config.yaml
downsampling_factor: 8
encoder_norm: "batchnorm"
encoder_depths: [3, 3, 3]
encoder_stem: "single"
encoder_avg_pool_shortcut: false
decoder_activation: "relu"
decoder_upsampling: "nearest_conv"
optimizer: "adamw"
learning_rate: 0.0011
eps: 1e-10
lr_schedule: "wsd"
weight_decay: 0.4
Rows from block 6 of the encoder, named by matrix and row number. Rows with one number belong to one channel. Each number is 128 + 24 x the weight over the matrix's rms, rounded and kept within 0 to 255. All counts start at 0. Numbers have three digits each.
# convs0: first 3x3 conv, stride 2 (encoder.blocks.6.convs.0.weight, 384x192x3x3), inputs 165-175, a 3x3 kernel for each
# convs1: second 3x3 conv (encoder.blocks.6.convs.1.weight, 384x384x3x3, transposed), outputs 165-175, a 3x3 kernel for each
convs0.277:121125087124128095121107128124134096109127121166118093100069135175133138128132145133130117100131127151130116056099127126116146066080159117113133104128130100137128156138141141131126128127123121129129127133126137151133106130143151128134072139128120118168122129139132134140078102126190194168156138129
convs0.278:129127126127129130128129134123126129118127143128145138133141138131133129129126137128130123132123127128128124139138135130124126125120129134122136130097126115103139128106129125090080129128118137164151141105146127132153134129161126107129131138136136136130109127112107090102136124128142165127133127127
convs0.279:123126081096148126115150102125126152119103145131145128124143140065124131071129147123148127138137127138180149116128124139141141101167126158147114128096118120113129130126148128128122145133132114132092124136120128130128116146160127097161140107132100108179126101147117125143125070110132103104121169099
convs0.280:129163126133128128099126139168127130138127138128127123117141137132131137137120141131123126133128129107136128119146121170127145128121098161120142127106162146129118140128126125137131128114117113179128154125072149074074124130130198130132124094103144130177146128147130129125109123151126117091088110110
convs0.281:132120131118112122121127133150174175150161131181135137132128136135128126110050057129128127130130160132130128129143151130136124068141104122150135111144146100155144117127125095122131115127128199160131116127110117124133138175121139120169116119164123101117123140151117128169121110177193157118112206101
convs0.282:125126119127136107124128128127126120139116114126133135130134133122164124135139128145141126135129097126114070137136148127187129124143128123117127102242126123124127129153131119134134097125128112126107151127132172129113127118132124135133122148138135111143128201127129107112139130141141125096137131127
convs0.283:107149171112110145150104130124158126122146168181134170117133123203116139160110124109130132135132177124127178124069124090060125134138139102116108121091127103097158133129145141127140123127117127082210117096139127116049118131096134113081130134128119122089126131112133140146150123118140160102131120189
convs0.284:129119114128128130123134153122132147145186161131172140123159134110121123113115131139139126130138130151137135129134114117129111126123127132127127127099136135112134078121151128131109128134130133123121125093149127101153119117144108117132155128089162140127127117092136131152093124130129124130132152129
convs0.285:145115157146086127130150126130159145143133120148146103140103125147139148099105079085131130117123123159136113126146120186181134133173123187160131126121116123129157121139123115124115095126128143132138172146130122128136131204123132131127122141148161173133139128146150167136073073087175148094086133100
convs0.286:134127103135125139126155131112058130105110125129167180124235132082159170051142129128126119122131127105119128114141111108113106049098055147125155129139142112126129116119121135124137130107122099122111125118124165129116109127109136126125146144138147194142153149138141127156128127159140141129090118169
convs0.287:159139161143123147205130176116120127165117126123129063125099065148171124087125138135147115130131131120103128134135137090041124130112151139086116100123124120122094120127134117130134073124104125134148112128048172134071124126132116133117093125117128125126128126146144134127157068136131168186108103096
convs0.288:132129121125085067106125113149128124123143133135125092108084143132168137093107128127171147128152160142150108142173145129096129133139126106122152128118142131149146130131112131126143131091123104160145111059129118115122116181136126144104130129091098114127118109101123124140134112129125130128135126127
convs0.289:129187138131138131116126125132142109123123137082125168150132139138121124187129097131147077130121138114084122107139129134130130125158137114122115125134127202119125124128118106128134112127135135158170098129169113123129127131130099068126109145133134128142125131062108087111116131124123181125127141138
convs0.290:129115128129092139115126171136135139101117150123149177104064120103124153140136135141141132126127092124117106133133134152132119135131118070112137131125142141133138133124124177128126148126101123187203124089143129076151151193168131147125165171131128130153134124123111089157101088162087187127140140133
convs0.291:139119118124124134116143124094103132104115126140154138128123134132162127117118130133126101164126085135115104166130128143063131135161129127117123104128141128125135098127133116128128120142153122157141131055160120126157141139174103128127137124128114106129115163123125124095133135144125161116127128178
convs0.292:128126124128099092129126125128127116128115111115128121134127132121150130123130129132130129130101085135111121127125131131131143127142136128135125123180127128143127130147128123127128127128125130128127161128151198200143125127127128128132131134131129131134128143128129115108134137129145128122127128132
convs0.293:093091101113122125127127131132089077106029040110000115099117133153153183172188212115109126122121105123104096116127082144126118130075156130124108110074126101127180132148130128120122127129127112141176120130127124129123118145105149161077065135059145127096131062135141126152090130130169148144118156101
convs0.294:128140113130144132133128138148136147131123142128119183126122159114112133147058128130131115126120083140123067122128102128153134121126142147126120123117120082102141139125128129117118144133125130143141103151126122151142151118062129134127138142139129126131149134125136127155056142163186137121148125126
convs0.295:128125122135128118126150099128106129150106099180145127135108125138130194141129145129137128137127077137121099170166126134106119164104121120153092128125124134122095119130130129128132128135169125144130135124092122123122123124124131123112124125129112144080121127108135128112157131128116098179178112099
convs0.296:180130141128111138143065142139104085113116126117131099128160118178182149148146137121127152108127192100120134126161130122137128152134134129084173126104122115121128119123118129127130132127127141113132142115017177129060114117107125141111130123108112153132121128200126146155094134152149167144141142112
convs0.297:124086126126111132126125151127106126105099087107088121130156133166136180198196197139115108128127114127126114130126115127123158134110166146146173129138141126129131109121112115122112103103102141129120128131132129131131117128141117119120119092125156145149180137165146152128139180130102105127175143138
convs0.298:129134108129130104117134078119151195128137134141185188078131094133130124120124116157148147136132124152152128118127129142119105140130129121131117165116115165088134131139127129132127170142134128141126115157088129147099121147137095127124131091150130102092169121126133129129139101124113107132155123126
convs0.299:128124128122127103133127132143137123151133121155126116100123126098098160132109132123145147128125157132120131135123134115131111124101179155103079110139112068047155116130127128129139127132129124155132132181173125128129127136117149135132136159104133118124059081122134106132126122103152156150123143146
convs0.300:129128128128129127125129127127130133125130127126134132126118120126132128124128116122127126124116126113095066124128122127127123129124123131108127142134131137123138127128129128110128128127128145140134138127130132118159180147188143117132152145151125129128123121114128130129157128118150116127139125132
convs0.301:129124148155115129162127147128128158145071121169130136120089127130106131127119204129105133114116123138130124141140108170091137121101120129126143140197118118131117130131105120129127075120126120138140182135128173123116123139132194193130058103114143132148129187141076135148118133116134136107145071120
convs0.302:125122126114120132120120149122113124125124106123125122123130135148114134159123120078119108089140103127131125075127098132255151110123074128132123146195115120141153116118119127164126124120123128129141130138128129126129143131149131255126135137204107124129107124127126112161128137122124178152136129123
convs0.303:123116124124125120128128126131130129129125131128126124126113140126147131113102125130128117131129128126117114128124125127107125135140148165117125137128127127129125139127127130124124102094125127135129125126127139147142134131134129129127130143137131134137139149127106126123114119124154132123109119125
convs0.304:107120127138129137131130121130137148133118160128128126127111094142149115125123111130117123128115125098100108150102128142121131113119138126129072108130126096125124130128124127121122120111120073076155129123162181139130089131067093128145143130110167161137114134113104114079122125129104107133124015057
convs0.305:110125131128125215126135155130102118129082111121032103132148129158135128147135130128131134125156127128139128125129130127135133132130136124121161116146159126124133133125132127127126130125099100109114104128127096092134104110125090130128125121107116152129120143119121128133131153185136130121129124154
convs0.306:127183137125149131131131131129128138137090107158174130120130167110134129141153207165132131145129130103126126143151129115140125129144145131134129119126127105099123108132126096131137118137130131172125130132146132101095189133136131129106087088110131122150156129141111131151141073166121137126095124145
convs0.307:127129132125137130125144131125139127138129128121131128118126078103169098114163116136126091158128067133129128138120172134147133141126118121130102089137098098127068146120151159120126137119144135147159100094168132111124145093137127111151118068112177132121178154119143135099122133133117128125124112173
convs1.277:072112081102122111088098065138121128124129062126095124138128138145148123098113133127128139130121122125123147153122145115101144127126169125168128136137132127154132156117113110156128127139144205140126069130135180155156133108124124120135155132133153128128142129124132133113123107147138137000089075094
convs1.278:130119127135110122135117130131128125131128134131128130129129130130129129140132136126127113115105126117129073144119113130118114145121109129097117130094103118121108132128129130129131119128124113119132127128128128126130130125116131071000128130108129137131138144118130136128151131129129133143128133144
convs1.279:110115124098128127128141145129129118135063134128130135130119118130096062101119084104136108123131091140127102106108121102129124092129111142137102144089094131157137134129104133114136120138139099178132142255092125125172104097106132097034134124078103121115137135041117125111106134135137082110121121133
convs1.280:128132153163141161136129132140126129130128111127131128164187136139126135118122143165132123124102058115072082194138135172114075129113113127126124136129041111065165124053079096114117088122127127119123129167172130144131130150130129135129128102137130120123124127128126112132122140123141118100116118130
convs1.281:114099096113131129132132122133127132128135122125126127137126135112133103135139107126190137126140137130146150122114114118095112122106096119122116128126130162166136108140130018166143096107162124127152129255165096007149130124119108142133126130127111126130132132130122128142086115115145134150098119118
convs1.282:144139128126177119122130123131140135132000128132128134136134134161147149134131128135103092130128129127126112130139119132142132134117131131142129150126137130150134133117131123134106121084148122129139117129140130124133116127141123125132126127133127120129130000125129128126124129130126238128129109134
convs1.283:105162147119114145170097146119128124100129130126125128139105136135128129154091182128144109164197134091101142129141145130118124154128127129134125126129127133115129139131125135121132135168116134118092141078127140157131127131126124091128079091112121116132112121082078116103121118145066061140124074103
convs1.284:138097125127108114127133132128131125128127157126122129131128130125134125124051128146122125123142103124065118138134120118108097138115094134131142130130132124124130182118122131072130130130117116133119128125140130125093129094133133099095115113130119127121109128128106103106141111125133135125130142118
convs1.285:131135137138148142132168146134142128132125131124126126122116115134127132153128133111151116134121169145149121121096104128083128125064125129071099142124125174201136096127126104174117112140135088195131105177086077055150133117091131131137135138129126125126127136137129129130108149124132143115136152119
convs1.286:153152167120132157119122115129127129131130162134148128126129075137128136133129125169140131144149151119157143134127129140123130141125167128129125120125107131126148127118113132044111119109129202140213134078097098126067131126133130130128139136128131130132129127117133143138130126121113127143125127117
convs1.287:123151098121175151133128145125122137136159129129104136108100107136104125119122128150150105136104130082069120124146126118128163130135115137154105134129109133108123129135105099132110116123116111123137033130147112161138133129111130119113132134132131142106133133136129129127127104123123128116130061113
convs1.288:103091192131127086133100134123101132126133127125131126133120107082096102110094130115125116103143052117052129124126117099125140102181123115111107125104168139135118124130122145133124133142126130124121113162122125109112137131095133034118130107096124127114112097124139141114125021106097120066126135130
convs1.289:094130087153108117147114094129125119158152103131125125120134141125106127063126106153153061153160155125176135142116150156139163111134131084133122128140111142126164119133131107121126124147128113097125105135133100137117136132132137128105125088127129129129123106097113122128121103124165134168146091126
convs1.290:171091133138135114152117139134124127126128133128122128125128121113111141103139140138149115121099106111130117133135132107116133134124136103129137126128138108129153170140126134159131127130131140134128106128129155146061134135128105122125102130132103160131125134127103148132143107120130135127163123128
convs1.291:128075144129106193116108163127119123129127140133128128126192106152132062076146000110130122126125116116079090114128125121136129117103088102122129125108129131154127143127158111189097136090144102143130031144126112141130132120127127131067125093089106132127116116114123117128126092073141144147149112118
convs1.292:135136118127142124128126124127128135128000138126127131136129120140138126131128128115111128130127142132126125128129135126132126116128153135138127131125129130143123126127127126131122121127123130126129130127136128130130127128128127128130128128129129123125130000121128130126132128125127182125117119130
convs1.293:125100133147127145126130136113109123126139126130128122121105122120126097123121129137099126109146157100128152124123142036107138093141160125116134109144101132139142150149163131181113137120138135143112158137129128126120144110130123085125135146144138133132127132127121153132095104121112123115102134144
convs1.294:126133106119125089039122121142129129107142121127118122146108144120102130126115194134119115214163095117128105117131126113131124120120126100099123121126150151119115117143156094141104144128140128142110125134119175140129081136125130112130141096136123113128110135124126104116106131103104138131083176129
convs1.295:134110140133113165196141167128133133128135130121131128129130101132130063089103069135114094125102084110076108129117119126123127143131099157128107127144130136139158116100142113206147126205123120133130104103117138134115093082116109133091130133104119080118122105112114098134126094139125170174114116122
convs1.296:131142131116132078136135139115115129127148108129128128134087122147121106121028128130106106089128094118126137103138164097137162119124140137125128153131137127108143136129134087133123128090115119168127100089130119134133132158127203024128146130148127131132136023132135111140128072112112136018125141118
convs1.297:113132134127130124127129105129130128129128128129128130126111098118129128106109089124122080089120099143125082189127106173124059152130071119112116122097096127104139131125118132152131134158114141158134128142131136128124128129132136129131126127126131129130128128128128120130122128127140107125126101123
convs1.298:122131130105141146137136134106134125095129127110125130126136141104132138137056133136116106080106122125118077148142130143153141133146124211152127138129134163121135127111135127146123119164106123130140149133078131155135134136129145119120152097104176128128146125110159109106085109113059131160082132141
convs1.299:108131081143125115116093129131129118119081125117099131131130142160130127119112104124124147113148150149127163130119111105124113108127115131122123125158112127118131143127132124171126168108135145099173129135146141092135112102127105214117132123141111114124123193125135098122128140128139125122107152064
convs1.300:162129125137098122130115113127126122127127127123126128124127130128128127131128127098129108108109119129137128109127127112129148128126141123128129128129126130132130127128132125106136128123146128119117118100118122110130128129128135129128142139132122141143124136141127140136154127128137127123127130152
convs1.301:098109132130207098119144063130135159134122136125136128128134111152030199124120136128157095141132135114133109130131128129123127195127088137157129154124132150142157150087132107122082122165170127123133113157130117162126134078115128123134128124139128128128109129128129117140107152128138130118143114142
convs1.302:189136127098125146115124154129128134127120128128128132124136149136078137130092146125131106122089121129095125135125122166126059124099128151124135134118132134123126136159124127122128123133126038138078098128177064130086134135126152129132137127130127126129131095126128128129130120102120075078110168116
convs1.303:132128127092113091114119129130128099128126087130075093124128129128130140129136164116123116134128140150153155127122133130126160137151204128128125127124118121127118128124116126129133122093126129130128126133143137128138151132146130124129136142129128131155127131165129148162205152131128106091128094127
convs1.304:115170142128158151138129126128189126126124128130080126133100129135129127126176130088122109087135124105120088133145114141136110148134120127125112133116123129134115123131071128091122090127119118118114130124132136129129133124111124130139126130121132108122125138129118125133128141122128130117099127144
convs1.305:125127128131114127135109132130128125130129113128128122112125127119134129127145131124138127108139091118139101113091135101073141096105144081000015035088025066002071146137127141130125129131127151132141127130129144133121135141132140096133147127132133134138136129133123129128125118109137122088140105123
convs1.306:134050145082125126128170158127131129129124127131108129136179125160143100138114129149124125123148062107105129120123134136123124127092129133187125163174122125036137136107112079111117126118135159121157135129119131223122127148129135130111132015131131127130130132076132000136122100126125131135133208107
convs1.307:135160120136109141135157124124122119128096129129129136128131136146121120110134119141127128113126114129127133120134184138135134114138165126164135119112152114139151125113145162139127154098148126085120134173115160139158132116136116127121119127146135123123134146114138129129130128126138149112081105138