config.yaml
decoder_widths: [32, 64, 64, 64]
decoder_upsampling: "nearest_conv"
lr: 0.0011
Rows from block 4 of the encoder of a small image VQ-VAE, named by matrix and row number. Rows with one number belong to one channel. Each number is 500 + 50 x the weight over its row's rms, rounded and kept within 0 to 999. All counts start at 0. Numbers have three digits each.
After each channel's rows are labels from the 100 images, of 14848, where the channel reaches its highest value: "strongest on" is what is common among them. Only what is clearly more common there than usual is listed. The data: capsule endoscopy frames (Kvasir-Capsule). In brackets: how many of the 100, against the usual share in percent.
# convs0: first 3x3 conv (encoder.blocks.4.convs.0.weight, 192x192x3x3, each kernel summed), inputs 0-95
# convs1: second 3x3 conv (encoder.blocks.4.convs.1.weight, 192x192x3x3, transposed, each kernel summed), outputs 0-95

convs0.33:410497497585225441552500489536507452480501574449495525570520542516532479520440469505561465349527512460550539482613435435496554554440567437492511484433524457524528491503513543480524494444512487554535383541495544506558497471498513503533482540500599528512537485475468512479582516492485495433
convs1.33:491472482470451515453476347428531411501489520497498501469544383524493524434525466482518479638468588493399472546456489477531447546414518493527482486496479478390437487503469507513458456466427472476434471491482520480525599453448533444468432423539512455522412455458496515495425446492562502466
strongest on: finding: ileocecal valve (25 vs 8.8)

convs0.120:536441450576544488435507473566469539496573502530455466435443485490519530401462472492362544509512494484408385487304483478498464406434527528499574470582499616505520486497510502501491456393519487456422527421515503538482512557494480499562425511514492470472502447585512622523476506484457504518
convs1.120:434484521407492546568561447518507579497463474573467462489373508536515497527523496555582448512342474536435425369391338493516458414470472509489489481516503424490563430568422504562519503558532507499501414445515487529435397508527474487514587401475403520472509456509496498532452505453538538494
strongest on: finding: blood fresh (46 vs 0.9)

convs0.95:609460453508437451540491446450515566526475484469462502272442498485486519492508478508484545532462437475483520504511458374463512438472638565513444432559464555487491482497493511481543521438476506507480475497465498506535634479491516504548484446616496561510475477503553438426481524504469539433
convs1.95:541487522553408540457484488489503532497440453447407473588433497507547527491532499536620546529498584513512493503423484541549461513512541444508437601518475572493562497559516438511431484521540498569490469515574509529383432511444495502471422346482472462482517551469529468490448353489525478577
strongest on: finding: pylorus (36 vs 3.4)

convs0.152:462395476474487496497472448478520516501442499472506497512479494475432436541516515543461527449501468461465327441394491526455460439467528481615451578531487521579394492471480518479473480431534498571473376476479499467482492509498503593424518497482496454499491696439470377547469515474498485499
convs1.152:501496498500496485507494501500504498315504556498500437500500418451505503497499444506504512501493497534459474496496497498501502502502497494522495500498506492500501499499483503499549348498477277495495504492498472498503499497498408505501504490497456502436526490500495506493499494499497507504
strongest on: finding: ileocecal valve (30 vs 8.8)

convs0.153:465480481526550557450474447461502466503438519502480475518475479509459452491529401498440523499532499487487424400485495489443505450489439430504295558478439499525501516454507539482541520512524504503483481406412503485509421557467499503493524500508493453469362505466478469501377528470480554491
convs1.153:467412499551490494588497581531502544500518476457500497566424500507549631524382567502517512435520449515637501379502502521502500487523480550500487533550593501506498504525502431440474497483523499559488508605703515558481456510515501501516521568544498478500564522581454471483541406517520440501
strongest on: finding: ileocecal valve (32 vs 8.8)

convs0.47:521498569511389524506453488531497324508587491394408491460511479506481453449501542478470509489463501484510475556495405592495476535493497479495516471563451467500502508501506405539534501552470500508575439558527516405599517450515497490522532483446490490489472521360493539466469492418458474427
convs1.47:468483511508376492626493504466519487490458498514564494577467512384625564432515538515578472439530505496584560490515512552477510495544531474475542590496495489505452519509509506402518512551509503507498480497523440478407400540483492491520580534509494517480561395523504464588641415584426396576
strongest on: finding: pylorus (29 vs 3.4)

convs0.48:562511508496252445479427496463475492522589504515394570513478558505520446514484552463526497496498519483517557547469435456567544565524560464475491520562536438481522437587586513452510512556503517415491427490517478479530498509470474467509502523504507429494531616376464450492521442467470498485
convs1.48:460472451496497604525489442505533464518487485437427462478475428513489489502530496427467483465507507514476482499538487504471420491369510495511497497446484519229475370490457496509444423496377408498514414525506537475494501506486530330480483503484497498511419516539434532508546509522585472533
strongest on: finding: foreign body (26 vs 1.6)

convs0.162:436481552440591494524395507417512591512514475447524508580419565494471494492479543496422479520483519504537407505343509497435511486458470525491413574483592529493410511542473468502497498432506532485523478447505504445516440400525506494424505434585527471504536525411329439490489444401503468521
convs1.162:453514523411447438486481472547522564500487479505462430464466480538463504561519448491486475503399534529455558433497378439464447489405519501561512434502482418462495454501408532518492472488299463408455466381489471515452504470494501497451515459530473515486496531653428587568531549470554502466
strongest on: finding: lymphangiectasia (26 vs 1.3)

convs0.108:421451499447485517487438498504539503433462508498502338564509344501479547531514459515418464492448477453473449518501449514541414484479456454539461494502460491503464494450486514487437435473467422514508506463500521486494457503481446538498461607393500510385401489481330553509540479502466415505
convs1.108:497521491487464460593516495489503496322518569519518455495502435354491547523476443522511489488460496567495542496530489484488510482536513488533544520463594502500462486484510481521616422502518370412497516502489385513520506462436402514521528524494462559388542463519492508501526471506491501498
strongest on: finding: ileocecal valve (40 vs 8.8)

convs0.16:512528487507458534489536497498495478522534442439493476408432489531505470484547513501458522502494529453492485522430511538483489480485477388492555423524518518508528480433482469518485425327475493503462441471411492468423477442273489501597474456447483398487514505484501596558484469482456513493
convs1.16:524434410497495516486448547461503438490637482454577503473492499465473477607501561494485469453493515470447537463570482499558526532524506549498517437482493492492469494514525444453513507341481498540557512544549483634489453427464497503553507463545487447497508456525539479528613475540567502546
strongest on: finding: ileocecal valve (33 vs 8.8)

convs0.158:492548405485599487559440532462520479470526405511498550298547519474446544539400484474478548500504465533551424501605490487528531521449456520488454389514494490483508486548511455534556566453500555500511598403407504549531406566452515480468482501500474587533509528453484498510480581560562466494
convs1.158:510485512548473478485528551497468540483467475484478514549436518491557509539499553506542562564564573509574429478380499490514509483530494522489376483521501575509477505371536405467497514465458498515552427626508551468427495499506481494475559494551499405493504531483457439523548480488505533549
strongest on: finding: blood fresh (39 vs 0.9)

convs0.168:555557557409361480463456498509504436550515539444502521517511520439445455419426500506486455524437561485505417464545505370537510583506514475493502539519502499494529497534558504387510534492443531481487339469513488466540520403428505489562474465520498442507499494544382489530497514374518575422
convs1.168:554520534416530524549454394527514474536528510603544478500481500520434474535530541441440548459505477480484530526591528546496477576474548473509479635568527511453522468499492476511417477403488470490505545480545484564537451532472501484478493475540474487501476524526503497548558463481567535480
strongest on: finding: pylorus (26 vs 3.4)

convs0.10:484399543499499515497449515514513402496489498410503488529517467429462453412538506485526513498476538522470504504526459527477478464495408518501476478531486496506442480502477526503507486527517509512558477473498486314527443420503520480478572523469499513503482539428526546516437587400349553463
convs1.10:456552535567416510565555528480501458501453467560463507475460488510573606456485630462561569513569429513494437476402522512486520449491538453480515502432502470543490514493513558499448500522582505438481377583538480493500495561487507499565482513541509472492477576544569417457507477564588451515
strongest on: finding: lymphangiectasia (26 vs 1.3)

convs0.46:474507538522460417549449496504518347500570501393462529468547474491474413490481476405465402481504465503500431496499442474529503528490476489424466473546458509479477385490476458484494494514472511406535487471513425467486510515504535369418509487349530499535492464465513531492524525483479489529
convs1.46:475469482548518552500485494503504481509498500533437503586492490692456489468494514400506508607502464460517477522460500498539481482485532477439469560506437484398523412417524489518470480540549497571527419586524554494492512542523542273505513493496503501525440573463514501521478506524555515482
strongest on: finding: ileocecal valve (30 vs 8.8)

convs0.13:503517475455428510554484444477512373521541523403496470525465499524610467490511505505534431463473480451513496549503532586554507535583442416515534443446435419526485529412504428481477463481466491519491465503516527424503520424383508523577460552482469394491489502456445518523522481489481480502
convs1.13:474535532476433501540469483418503468509501590533561512415519522380468493482553510526492474416457563465432528518513457612461470577509515459534579500504608492511434479453487553580495531464460504437462511489462421548450499552528507526413537436444494528519513422475576479456539486513448523594
strongest on: finding: ileocecal valve (25 vs 8.8)

convs0.57:494552529467488518500451458401495514511607513471371529465418527475464457468555576496454547468488482462536543481427432611482499496395493457496561488529550554501466484590541446512504508515473523528521376509518488401571501486425502492495540503522507438515524524327501429490486411441451520449
convs1.57:461512454389433495440528538520537489508544571468489497432500457473484530478478503494505482477447475497416552475614499537437474533473418452525525494482499472464533485471493556499478466424441461496402453420490481507432499482321512469377536496468517455498478507616461511511630475538521412538
strongest on: finding: lymphangiectasia (27 vs 1.3)

convs0.27:431473514506481479501499492499513451492489436479484507447502487483473477548437488400475470495505521505481491499497486438479498516460494496421419429476470325500546503507407516507512511489519498341430533450500473501452528473460521430482542470464518497509502387419525532474481537488555498502
convs1.27:535536497515546531527516527444487553512510420535477517558483524690484476423510586462501481504537484460543569527485449507522499491492502543328514500453523473496460516457504394522499500439596509600602470608488578484570541528478539376480478567505491481512502480485512470481486404500526475483
strongest on: finding: ileocecal valve (41 vs 8.8)

convs0.154:467471555480255523526480574505493444455597521495492503480457515423522525564495494537601506440470574481528519464527497485452496561503503437509459438489548473519548502467541487499437538449474469495477432518449494456486514402459490508505517480452534496487516514485399496515506468547566497498
convs1.154:513550467517553467456435517506480522472531641475528512479538501401483472510580502515480544421406502466415451541520543570516496555509518525499439535462568520494433513499481519529516573425505501451473499481474429502565508436514474501467354474468552402472507404428537475495459382534507572484
strongest on: finding: ileocecal valve (28 vs 8.8)

convs0.139:504530533529508492495508506484513487517532559468537515673568548559517449494452541493507500441472511473545446495482474475498520572485501457481333509477572504483486509519615476423510491538483515517446343375563536500490370474534501472549496549514511483499510512430396527523542422448530455430
convs1.139:398497423458472567447490497507550384499516502457446469448501418508494543573487442486482481461475413450486492490544471518478432460388453474532526506502483427418510440463414502503427454482362446483511499405458504530519616481441528454453451460445514538511359510608477574526469554499583485523
strongest on: finding: lymphangiectasia (26 vs 1.3)

convs0.77:428543491583412374529376520591512394514489431439497508479476494470542476475378475452555403445468434523512371482538537406420504514515465461454524462548550593464625468479461497416469506453446509453500512471473479458503528529489523471520462433471481505513485453538477488453509471467573491523
convs1.77:523556545410497448508535499413488526495500490540524496530543482528445468520557562456445430590486532417468462505499470473593497523425567554496484480488520540358437451534517545552493502497477486538524396544455582477464483368555539454465439489485500449521404487405449525465466394511494504480
strongest on: finding: blood fresh (34 vs 0.9)

convs0.166:464513498390496490482503401466514485509481507451523498487492508478436408534515528568473477471477498520487428475446510546490496467485458421591530582519513555524429490496520483536446494414613502539507450496481498470525503467492491552367601510515482462497502720489475339630467453455548498491
convs1.166:494497500502497480502500501504506495366504574496501446500500407465501504491494445504501513498492492514427473496497497500500500506490499487519500501497499493500497498498458502494539285495465246494498501473504479502501501499493440505498500478499462497456509486499501508491497502505495504513
strongest on: finding: ileocecal valve (41 vs 8.8)

convs0.87:454498545404484404511449486457526524495500239486474505443496491514451533525435488496514385499380481482483517511520510498488503480444514543521462472472476492439519468501444507503462507449501499497510509493474501518536509450468496510483459486523477529503515550412506513486501522527522522484
convs1.87:456454434346528504533536511369493591498499353530521500542570498565600509470508519473560383539319502533497465548467526471482489551432510539539482459463511545499457508490470637487461465487516499538548458581500514454443491480500499514425448467536441464501503333438381549499466480471423484522
strongest on: finding: blood fresh (28 vs 0.9)

convs0.182:509498573517521499404447514466519534515561494490490516527466542448502490488477526472475520475499486482516615553484376531449510446492450445443492518542534513453484484538534415466513517509452506454509476544542512419565488518579508425556563512538514528496526479377527421382499480398364454481
convs1.182:548531471432531563399531454503518493483464509584454506482529472504443512462518459432440518551490470474490494480551472504366447458469506444488493552486511451447503439471458592523463481514487471478429407479473550510467566494479529401315573483479514407523437557540435539604538481504517519538
strongest on: finding: pylorus (40 vs 3.4)

convs0.188:411472456415526499466479490448506550505483505466515490456489490486414458556522531611492593471493470502485396491451522588488507488508512366586453565509502533596372489456517458509481443345598504489506446408512492492511478488478488565461625521452467498494488694459443472653509476433543459510
convs1.188:503492496511496500496490500516513489363500585494503441498490431470498505492497460507503531500497490520464481491487498495493501505504503500516499503497500493500497496492457491493566303496459238487496502457499473503494498502494438502504502466496455508450515497499499503505499485508492513511
strongest on: finding: ileocecal valve (37 vs 8.8)

convs0.15:438366562527531457502504551442524500531450477497505483545522448479508479430547495502444551515501488487489375471505485507449512475477493467494300572388524471502486499390489495458504498457587474494449517465481519532542434496428529498565490509494489383507411509383514470366544497514416414554
convs1.15:437624430391497521514521576486511535496469534510524514419487428418357511493573517549521555527481501404503532427582432480510485395499441501502445510628498431499448464560486576466560492482449497500500472400441465501403513430502516487506560527369515573523466450553480463514476441543493489511
strongest on: finding: ileocecal valve (34 vs 8.8); finding: pylorus (25 vs 3.4)

convs0.81:501458453456398482410480508579541438509539549540461499447459501483465417414540532525551538481547560495474516550464486572513514453502512485500522435532527553506442460487468511506473475450467510513569519437476490499452425431508509500483544522487524470504507510507538518586401487304516506523
convs1.81:521512582501525394545512522456487563485491611487511489460527490466510460492513492536485546498412499513401529437538491423560473520454458452523483424436495523517558516471425561524573527490479502455404492453482493534558600474516487524535421377529517467501574461432527488429428495467526494475
strongest on: finding: blood fresh (25 vs 0.9)

convs0.96:493484513554421521357381513471515403493533501427497465513496489504537488427478510505513462539484573501513472583524491458505480467524591443505522507551418522503453502514524418436485453434538496477515530449441497366496448419408502502510404544422473525463486515548418533630496559426407515452
convs1.96:491549473480531470668668542407468493464502441511499493528475516475503480538428582522437507405493452567520529505511536578472516551510476496500502441489498445533453523483463533537543530572573501452649519527442431586606525462477479513596537529488486483468574443459512424556583496372453568509
strongest on: finding: ileocecal valve (25 vs 8.8)

convs0.106:454516584512589337502463484449519544510516463481498489484497518546563422432506482498508562514527479436481462489501432448435508516492485440475432490471535524480525448514508513502523500490497486393497359526530509496537496468425508479564554546588507410497491585464514485408528432486452491507
convs1.106:516521370350513481498505484487536384507509492485495478456510386455434495491508497455430491530490517469424488461544480507512407501314509503542502487544501518309502404474458541488469457484531439490511434488502539505463544500479532398451450493445496518512333507549464551500514514443477505531
strongest on: finding: lymphangiectasia (29 vs 1.3)

convs0.119:555502607500439449491433512415484563495515477508452552484485561481532490480461523450505518545518514511545495555443372477511508525503532504442352578508562443484511406538524482459523511509501527368496473431496441501525519481511476392577542494544501524499507547362499491376509486487466516501
convs1.119:446536440548471572530500490498523485509506486451453475516510449514481492476513482420566488503504431508533505505482459528477441489496500462464471559533450502333469335452485497505403441479511472588520365544476523478521492544519533259481538519469500472525464533564461547494529470516528460592
strongest on: finding: foreign body (26 vs 1.6)

convs0.175:484505544396507496505463499552490519498564486412516483504424509484515539472500531505497446528512459474488544500347513555473484559502487482510532393510487445484478501456471440426480463480420500479542453499492513450387519405545500511450535502484489454490483484494300531551498435490507399479
convs1.175:543546446408507457430464492479487519504526525561584498399576487526422524602560433508455541523372469444502530499612471529473479505451459494504541477531484496459477492505493687598607532478515508475420531363444495515496523448443499485448518373473492551512482405485527527523438503508525502566
strongest on: finding: blood fresh (36 vs 0.9)

convs0.75:509514509394467512435562454489502467547559492441464510381533509492537450521544512502464510435468529500455515456464561559513541486529589469524579356486344420513477517527550437528459520530469508517435623455539510429552474553437507511496470453454413468507508550395503487479364513456439499569
convs1.75:499481529490484502508502526491491505477573552555478500513540561415479513425379506473530468525480448500335488477526438565572460540508434432497561499466549493499558503485524503555434520529535512483433441451610528460507622495436495503409613396498495483497484387498505469524571429490526497521
strongest on: finding: pylorus (47 vs 3.4)

convs0.113:483506495487509483556395546484527484550497471420553510524506511531520479514476496485541554604520506474509317451590494397489529584478497457496536512548519588495529523505535586476517526381492524512494420516506494408546568485389526500500501468572495458510537556487503367417557505468458541537
convs1.113:466518509501522431495451413558523405499514535544523436498496399453504460521583486433467563467510507524408511504584507561468499523464571450552467511491475558472560459489430538496483417463484438394486459519494454462491432438518524502557447323451481461494474545534528474392498464515555482458
strongest on: finding: lymphangiectasia (34 vs 1.3)

convs0.31:542486546442449507416561544448522484504554500489511483533524501485533490469542537513524590466502482485473654544415475521473508434508530509506462381515496468483441495447484377478507486648460491480454468449533510340404488456627504507557439570469482497498489502471527477593523446453318424445
convs1.31:516579482478468501568504571538480553437458505465483522417504509423500567523498511454540484463478447440514521480557480523486445412495361468500503609548545510560475538536524500616445512570513515490357431443534485498478595440414493459434547499403560473513513529528458461512549485491527426589
strongest on: finding: pylorus (29 vs 3.4)

convs0.6:500473459437505544406462501508505401498594495419484519570553522447513449399551542501485521444492522505534582540505415527446487518479490510501487383482498483514369490553509484482469469520465505515529409491459525292500391410524513494542522539528519520513494510480516453626502502397409524416
convs1.6:511558474451552442459528532510494435465435504485514521421539471429440562430473505478526434431481417455497562531566531437497484497430434397510475547492491465522495530441496537495451527535455488409457480400526469524477544595305500477399492501471508439514473530561504446670577579543528389539
strongest on: finding: blood fresh (25 vs 0.9)